A small CTC audio transcriber, trained from scratch.
Model: activation relu, depths [3, 3, 3].
Rows from block 2 of a small CTC audio transcriber, named by matrix and row number. Rows with one number belong to one channel. Each number is 50 + 15 x the weight over its row's rms, rounded and kept within 0 to 99. All counts start at 0.
Before each channel's rows are labels from the 100 clips, of 14848, where the channel reaches its highest value: "strongest on" is what is common among them. Only what is clearly more common there than usual is listed. The data: short read English sentences (LibriTTS-R). In brackets: how many of the 100, against the usual share in percent.
# convs0: first width-5 conv (model.blocks.2.convs.0.weight, 128x128x5, each kernel summed), inputs 0-127
# convs1: second width-5 conv (model.blocks.2.convs.1.weight, 128x128x5, transposed, each kernel summed), outputs 0-127

strongest on: the word "was" (39 vs 9.5)
convs0.49:52 00 49 63 52 50 50 35 35 48 60 70 49 39 52 50 44 68 51 50 57 92 47 50 66 47 45 55 40 54 05 47 56 47 50 68 52 00 47 57 30 49 37 37 55 66 26 39 49 49 52 57 48 38 25 36 49 50 39 54 45 46 52 51 57 50 50 53 48 54 54 45 20 60 52 70 51 50 52 50 50 50 50 47 47 51 47 44 69 70 58 54 51 50 38 51 43 00 50 49 50 50 50 28 34 58 60 54 66 40 37 79 22 53 62 52 51 54 43 24 57 48 38 57 63 50 57 53
convs1.49:60 49 48 31 50 50 68 53 46 56 50 21 42 82 46 52 56 31 40 40 82 34 04 46 50 32 27 47 33 48 49 60 44 38 50 45 49 50 50 49 50 63 50 48 45 62 48 50 38 47 53 50 49 48 53 46 59 44 43 49 52 56 53 48 46 52 54 45 66 49 00 41 44 61 47 49 50 50 40 50 50 31 14 59 37 48 39 47 18 40 40 14 45 49 50 43 34 66 39 73 43 52 50 50 53 48 50 24 08 43 74 51 48 53 23 52 52 62 45 17 62 50 41 50 51 50 43 00

strongest on: voice: female (84 vs 53.7)
convs0.25:27 39 51 30 44 37 60 00 87 49 50 91 59 80 64 11 50 70 36 00 50 51 49 50 47 33 42 46 61 49 10 18 54 52 48 50 32 42 49 55 49 49 52 50 50 27 51 28 51 23 10 74 51 60 55 47 68 15 50 50 67 34 43 50 29 51 54 50 57 49 28 28 43 42 50 31 53 28 49 64 61 48 49 45 48 38 47 38 51 50 45 52 41 50 51 51 32 52 52 52 41 48 49 49 51 72 50 42 49 41 50 50 39 54 51 43 51 26 51 51 49 52 59 49 47 52 47 48
convs1.25:25 57 46 81 52 19 35 42 28 55 75 28 47 41 53 50 58 23 48 54 67 44 65 69 50 64 66 50 49 38 50 34 51 49 49 74 50 51 61 17 49 38 00 59 50 70 54 86 50 49 63 50 49 24 46 19 17 58 61 51 60 45 47 49 50 50 51 46 40 50 38 48 87 50 38 50 45 76 24 51 73 49 54 50 58 45 49 50 30 50 45 50 48 50 44 00 38 48 59 68 50 50 40 59 55 51 52 55 46 36 45 58 50 52 39 50 49 51 56 52 54 59 49 50 49 60 54 38

strongest on: the word "and" (27 vs 10.5)
convs0.51:46 39 50 50 39 49 68 51 62 48 48 48 50 49 52 54 48 64 01 60 50 49 12 43 59 49 35 50 51 49 63 50 49 48 56 46 34 47 49 33 48 50 49 57 42 50 45 53 50 66 48 57 00 47 49 31 60 43 22 50 60 52 46 46 76 60 19 50 49 32 48 45 27 69 50 53 43 63 48 49 20 50 48 52 59 34 49 53 51 40 56 46 49 60 00 45 49 37 43 50 47 50 53 49 50 51 55 51 57 41 46 50 38 50 56 49 16 50 51 72 51 51 53 50 52 49 49 50
convs1.51:54 34 51 50 45 41 58 43 69 51 49 50 61 49 48 53 80 38 61 95 51 50 49 37 51 50 50 50 70 50 54 49 38 51 50 68 51 57 58 66 20 46 53 64 50 48 73 57 48 49 47 45 42 51 31 58 46 48 50 51 55 30 74 69 56 50 40 42 76 82 52 50 85 60 54 51 99 59 64 53 48 51 50 66 51 28 43 25 57 61 76 53 49 51 84 53 00 50 61 54 53 57 51 34 59 53 49 50 48 51 52 50 66 50 49 52 47 73 49 71 64 73 39 52 13 50 42 49

strongest on: voice: female (82 vs 53.7)
convs0.46:47 54 02 64 26 48 51 51 46 23 12 46 53 46 11 46 41 74 49 00 52 49 61 30 55 29 40 50 49 50 57 53 53 51 33 49 48 00 51 50 71 50 46 50 50 49 50 49 45 58 48 36 33 49 39 43 48 49 43 59 44 37 57 50 31 97 35 56 68 52 51 50 48 23 50 58 50 37 48 46 50 46 45 47 99 48 41 88 43 51 48 54 26 42 55 45 51 54 41 46 51 58 71 50 50 55 70 50 49 53 48 50 81 51 57 46 50 51 42 41 59 42 33 50 39 51 49 53
convs1.46:50 23 50 42 51 47 26 52 22 58 99 42 51 40 77 33 50 48 23 51 51 47 48 42 42 48 61 51 49 45 28 36 38 72 54 45 62 44 54 40 54 49 52 50 50 91 58 52 50 42 50 51 44 89 50 50 57 12 44 52 55 52 53 50 50 22 50 50 52 35 33 51 46 42 56 45 76 60 53 39 60 08 48 50 61 48 43 45 40 49 46 34 34 51 43 46 44 53 30 35 63 50 50 58 66 44 34 41 49 50 54 00 50 55 50 50 50 55 40 56 36 48 47 49 49 73 52 50

strongest on: voice: male (82 vs 46.3)
convs0.71:50 51 53 50 56 44 46 51 15 50 48 50 54 51 45 36 49 47 44 55 53 49 50 38 59 50 41 50 52 46 26 32 53 44 43 50 49 40 12 39 33 25 48 50 52 52 48 72 50 34 40 53 48 52 42 44 30 67 43 00 41 54 52 34 78 50 50 38 49 50 45 36 60 29 49 49 51 49 49 48 32 50 95 55 26 35 40 37 50 50 50 45 38 46 48 51 28 57 63 00 34 50 50 52 44 50 47 50 49 67 47 36 21 58 24 47 50 12 46 63 23 52 52 51 63 50 51 31
convs1.71:60 50 49 50 50 55 50 49 50 64 50 68 56 69 62 48 46 37 51 62 50 62 52 49 84 39 26 19 50 64 71 99 59 49 50 56 34 51 47 51 68 55 51 50 51 49 45 50 99 54 48 61 51 46 67 46 52 50 62 61 50 47 54 74 52 49 43 61 50 46 50 63 50 62 49 41 70 32 64 50 52 52 53 35 50 15 99 50 50 47 50 56 99 55 41 74 50 52 57 50 54 63 25 14 50 58 43 54 52 47 48 51 83 63 52 50 46 64 89 47 50 50 45 53 57 63 50 51

strongest on: voice: male (81 vs 46.3)
convs0.103:58 41 44 50 18 49 47 49 31 78 34 49 48 50 52 71 79 51 50 50 60 62 57 50 49 50 52 58 35 49 50 40 49 41 50 50 86 49 42 43 51 53 58 42 38 45 52 49 49 58 51 58 51 79 53 81 51 49 73 43 51 60 51 49 91 50 50 46 48 66 00 42 49 65 40 50 50 31 50 85 50 46 42 62 46 24 54 48 51 50 65 50 49 60 49 50 54 50 50 36 51 50 50 43 61 39 62 48 42 33 48 00 49 51 50 57 50 48 51 88 15 49 50 41 52 54 00 56
convs1.103:51 48 44 26 57 80 51 47 64 48 65 50 51 51 02 61 41 42 49 51 40 39 47 85 60 70 50 50 51 50 44 54 46 55 48 50 49 49 50 75 51 51 54 46 65 50 62 42 48 77 51 64 47 39 41 42 51 00 61 56 49 53 29 46 48 46 18 60 51 57 44 63 50 50 66 45 52 67 68 50 13 45 38 67 51 46 66 45 51 56 50 52 96 51 48 07 47 51 34 44 55 49 53 49 46 75 18 40 60 73 79 52 52 49 38 52 44 53 71 50 38 51 47 12 52 55 36 34

strongest on: voice: female (93 vs 53.7)
convs0.78:50 48 54 42 45 48 56 44 56 55 53 57 63 37 52 49 47 49 30 47 46 59 64 51 33 30 56 31 51 14 33 49 51 34 50 04 28 65 62 49 31 53 55 48 51 00 43 52 51 48 59 30 42 51 63 51 46 43 45 50 51 39 51 68 49 70 47 53 38 51 48 60 48 51 65 50 50 48 50 47 52 50 58 35 80 50 47 49 00 50 47 57 62 50 10 59 44 49 51 54 58 45 50 49 62 51 49 79 53 65 45 51 40 58 83 47 59 26 27 05 37 51 51 43 50 70 48 49
convs1.78:26 52 50 89 44 50 44 50 50 50 50 44 42 49 51 50 43 50 51 50 50 48 51 51 49 60 49 55 32 46 50 40 44 48 58 93 50 44 50 14 50 08 45 49 50 50 55 32 49 50 49 39 43 44 47 54 47 64 50 40 50 42 49 50 50 50 51 41 47 43 06 50 50 49 00 55 35 46 17 53 71 48 50 58 50 49 53 53 39 50 50 50 50 50 99 49 58 51 68 37 37 50 50 67 50 50 86 50 47 29 45 29 39 21 31 62 45 37 52 51 50 50 57 48 50 20 53 57

strongest on: voice: female (94 vs 53.7)
convs0.36:52 50 07 80 41 49 70 46 31 24 52 93 61 61 18 51 50 34 61 50 54 40 37 50 50 51 53 79 49 50 64 49 50 50 25 56 55 44 50 53 53 56 53 56 73 49 50 48 65 65 51 42 60 52 61 45 47 59 49 54 51 45 42 50 81 37 50 42 47 76 59 53 50 49 49 54 61 53 62 37 48 00 66 64 63 24 50 49 52 51 52 48 50 53 31 50 56 20 50 52 37 56 62 57 70 52 45 46 50 50 58 36 72 67 42 51 49 45 79 80 52 48 57 50 68 61 40 50
convs1.36:57 63 48 44 62 50 46 65 51 63 41 24 51 51 46 55 50 64 41 93 44 56 43 57 50 43 46 49 58 51 48 35 49 44 35 50 45 43 43 52 50 44 99 21 50 51 53 49 48 50 28 49 36 54 43 03 39 44 37 40 51 57 52 46 53 48 33 51 58 39 44 37 43 62 00 43 33 48 50 56 51 65 50 42 46 51 16 23 50 42 43 06 45 40 20 37 50 49 45 44 49 51 68 50 35 49 59 48 48 49 19 27 27 62 32 50 48 50 50 56 57 73 49 24 59 35 80 07

strongest on: the word "i" (47 vs 18.2)
convs0.21:53 60 15 50 50 37 43 48 51 58 28 49 99 54 60 34 27 50 45 49 50 50 45 45 50 51 73 53 61 16 48 51 50 49 66 21 50 50 32 58 50 50 38 50 59 52 42 29 48 13 47 51 51 66 38 18 07 51 49 59 49 70 56 24 56 42 52 40 48 48 40 54 54 52 50 50 55 56 44 36 56 37 57 64 42 50 50 30 64 50 50 28 44 86 26 40 48 49 47 52 40 49 50 83 49 52 50 51 53 49 51 50 34 47 48 47 42 45 29 70 49 56 54 66 99 50 68 60
convs1.21:37 17 50 46 52 44 52 44 73 51 51 60 61 49 62 53 86 48 62 49 63 33 52 50 38 50 72 50 49 42 66 50 39 03 50 39 74 73 81 57 58 76 62 35 48 32 23 63 50 53 64 50 54 76 40 49 66 76 62 24 21 41 48 38 44 46 39 63 50 42 62 44 39 87 47 56 58 56 54 34 54 88 72 42 29 55 41 50 68 51 52 33 68 43 56 41 50 51 50 44 47 00 42 55 35 64 51 50 43 54 70 77 56 70 43 30 56 63 40 50 69 56 64 54 47 60 75 46

strongest on: voice: male (79 vs 46.3)
convs0.114:18 43 64 50 50 49 48 50 62 49 47 05 45 47 32 52 72 74 63 49 49 50 50 50 50 41 65 49 50 69 49 51 49 55 47 52 59 57 49 67 52 00 55 52 68 67 58 25 27 54 51 29 51 84 47 49 63 53 82 38 59 52 55 51 51 40 60 49 75 53 40 49 55 99 51 54 63 39 50 40 51 50 50 31 76 50 47 40 41 75 32 49 15 50 70 59 77 51 37 67 45 50 00 49 48 31 60 49 38 41 40 50 49 52 12 57 61 54 49 57 48 48 51 54 50 51 46 49
convs1.114:62 48 37 50 43 42 52 44 51 46 51 19 52 34 51 51 84 48 17 37 49 45 50 48 32 38 67 89 47 35 49 50 48 30 66 44 58 40 63 65 40 99 51 46 42 50 54 65 50 62 52 55 58 09 44 50 43 48 50 56 39 54 45 46 45 17 67 53 49 50 52 51 46 48 50 57 20 50 75 00 59 56 44 45 49 57 43 65 51 50 89 36 39 45 41 39 48 53 45 36 48 50 74 69 42 50 47 95 56 67 52 59 49 49 50 62 50 40 50 49 63 50 42 31 36 50 70 57

strongest on: voice: female (92 vs 53.7)
convs0.119:49 50 43 48 50 25 51 70 54 00 36 53 36 43 52 48 51 50 37 49 52 53 50 50 49 50 48 45 57 22 66 50 49 52 48 36 50 42 19 61 39 51 51 70 50 00 59 49 50 50 24 57 38 60 49 47 50 40 00 43 64 54 50 38 50 54 49 38 57 48 00 31 27 58 50 51 54 37 47 50 50 50 53 51 47 55 54 52 50 51 41 51 01 50 51 41 67 70 54 25 50 49 42 46 60 50 65 46 65 55 37 40 43 81 51 60 50 56 50 50 54 55 56 44 49 30 49 69
convs1.119:44 52 43 46 39 61 55 49 50 34 49 38 78 51 26 51 51 45 53 57 78 50 69 50 68 48 50 50 41 72 64 50 49 41 51 36 52 13 50 99 65 14 50 50 64 92 50 49 43 51 50 60 37 50 59 08 63 46 33 45 50 41 50 45 51 43 47 41 48 44 56 41 89 46 42 22 58 53 50 49 38 55 66 30 51 49 52 51 56 43 56 60 18 50 50 47 51 49 50 45 50 47 51 50 05 68 45 29 34 57 41 74 50 00 50 50 60 51 39 31 49 44 55 50 57 89 48 33

strongest on: voice: male (81 vs 46.3)
convs0.94:41 31 42 51 56 68 48 45 65 59 58 44 73 51 49 46 47 43 49 50 50 68 77 51 49 50 47 65 50 55 50 50 49 50 43 66 65 56 41 52 50 50 46 55 50 52 47 53 55 53 48 76 55 50 52 69 50 53 55 49 50 53 50 34 05 49 55 50 41 49 49 50 64 50 00 50 23 54 55 71 49 56 53 46 49 47 51 44 50 58 52 41 52 52 86 23 42 35 50 50 50 56 48 51 53 27 50 33 51 70 50 49 57 30 50 45 06 42 61 99 54 52 46 07 48 48 49 47
convs1.94:50 35 50 49 15 42 47 50 52 80 33 90 50 51 46 57 51 94 48 55 59 68 45 52 70 80 50 99 61 36 43 45 47 50 39 63 50 50 48 50 52 50 52 51 41 50 40 51 39 36 53 00 50 50 63 39 47 34 23 49 50 50 50 51 83 50 50 49 50 80 48 44 54 46 91 38 50 58 46 50 50 42 00 50 50 52 50 68 50 50 50 65 50 50 36 66 48 50 51 42 51 50 63 57 48 50 50 49 45 49 49 36 13 57 48 49 71 49 36 50 46 50 50 16 43 53 52 59

strongest on: voice: female (100 vs 53.7)
convs0.100:50 45 47 50 50 32 50 51 70 51 00 49 50 40 42 50 51 52 49 48 55 42 50 50 70 48 42 78 56 13 51 48 51 08 50 40 55 08 80 49 50 20 45 93 25 49 53 09 50 50 52 42 38 36 51 15 60 15 47 47 57 52 33 49 49 50 50 49 49 59 44 37 40 57 51 55 49 37 48 49 66 50 39 50 51 28 52 50 52 59 50 53 38 49 54 53 49 70 44 00 37 50 50 22 50 49 50 53 72 52 50 50 51 50 79 49 50 38 50 48 49 51 50 49 51 26 51 63
convs1.100:40 63 52 38 48 50 59 52 50 44 54 50 49 61 50 36 50 49 52 48 38 74 50 50 53 80 88 28 50 48 55 52 16 48 51 39 00 48 51 51 66 45 50 50 39 58 50 60 59 50 56 57 51 33 76 81 51 38 53 60 51 48 44 62 67 50 10 64 41 53 53 50 58 47 49 50 50 45 63 48 49 65 60 47 50 55 62 71 28 49 46 58 03 67 51 52 50 36 68 46 99 65 49 52 51 50 50 49 40 65 53 54 50 46 55 52 15 56 51 39 41 22 44 51 49 50 50 50

strongest on: voice: female (100 vs 53.7); the word "me" (25 vs 5)
convs0.61:64 51 52 50 27 45 50 50 61 50 29 25 50 00 52 50 50 48 51 50 50 48 58 50 32 52 60 52 50 50 38 48 49 50 51 52 91 40 59 47 43 61 40 65 67 50 66 46 50 48 99 48 50 50 43 57 51 51 55 51 47 43 48 47 59 48 27 49 47 37 68 50 00 48 50 50 26 62 40 47 64 40 38 46 64 50 45 47 48 50 50 36 49 50 36 26 50 35 51 50 50 43 39 56 37 49 49 56 30 45 54 58 50 50 69 53 42 50 47 50 50 49 50 51 35 00 55 24
convs1.61:53 50 45 53 70 50 50 62 17 45 55 50 50 42 72 52 18 47 50 51 50 31 00 49 40 53 42 53 55 51 55 49 53 93 72 23 50 53 55 54 75 34 61 46 51 45 53 46 52 49 09 58 35 52 49 56 43 51 44 50 43 47 52 45 46 73 56 54 56 49 42 55 66 46 51 15 54 40 50 42 02 39 51 51 51 44 76 56 52 64 38 61 49 50 28 49 50 37 52 49 47 96 49 00 53 41 44 49 46 50 50 45 47 34 54 50 46 50 25 45 52 39 38 49 52 44 44 39

strongest on: voice: male (90 vs 46.3)
convs0.28:50 50 57 50 41 50 37 42 50 49 55 51 49 37 62 00 50 50 00 54 48 46 40 50 58 50 48 48 36 46 50 51 60 17 41 65 18 33 46 56 55 47 55 50 45 51 57 70 50 66 60 52 50 51 51 62 77 49 54 41 50 50 50 50 56 50 50 51 49 49 43 52 63 37 51 50 51 46 55 26 50 66 55 49 34 77 27 50 06 50 50 49 58 50 53 49 74 50 66 49 53 50 56 50 37 34 40 50 47 28 52 87 45 71 42 54 52 55 11 44 64 44 51 50 46 42 51 24
convs1.28:65 49 18 50 50 35 68 50 54 31 53 32 52 49 53 99 51 19 33 21 49 50 51 56 99 41 50 80 52 50 45 47 50 72 50 51 48 34 58 48 30 44 53 60 18 50 48 46 52 45 59 49 47 45 42 46 46 52 60 52 49 48 50 50 50 56 50 43 49 53 52 88 42 23 55 48 68 33 50 50 65 23 36 51 85 48 50 56 43 49 51 55 45 47 75 49 50 72 20 29 55 49 53 62 67 51 49 59 45 32 45 51 77 51 61 72 53 49 47 57 54 50 51 48 47 50 37 32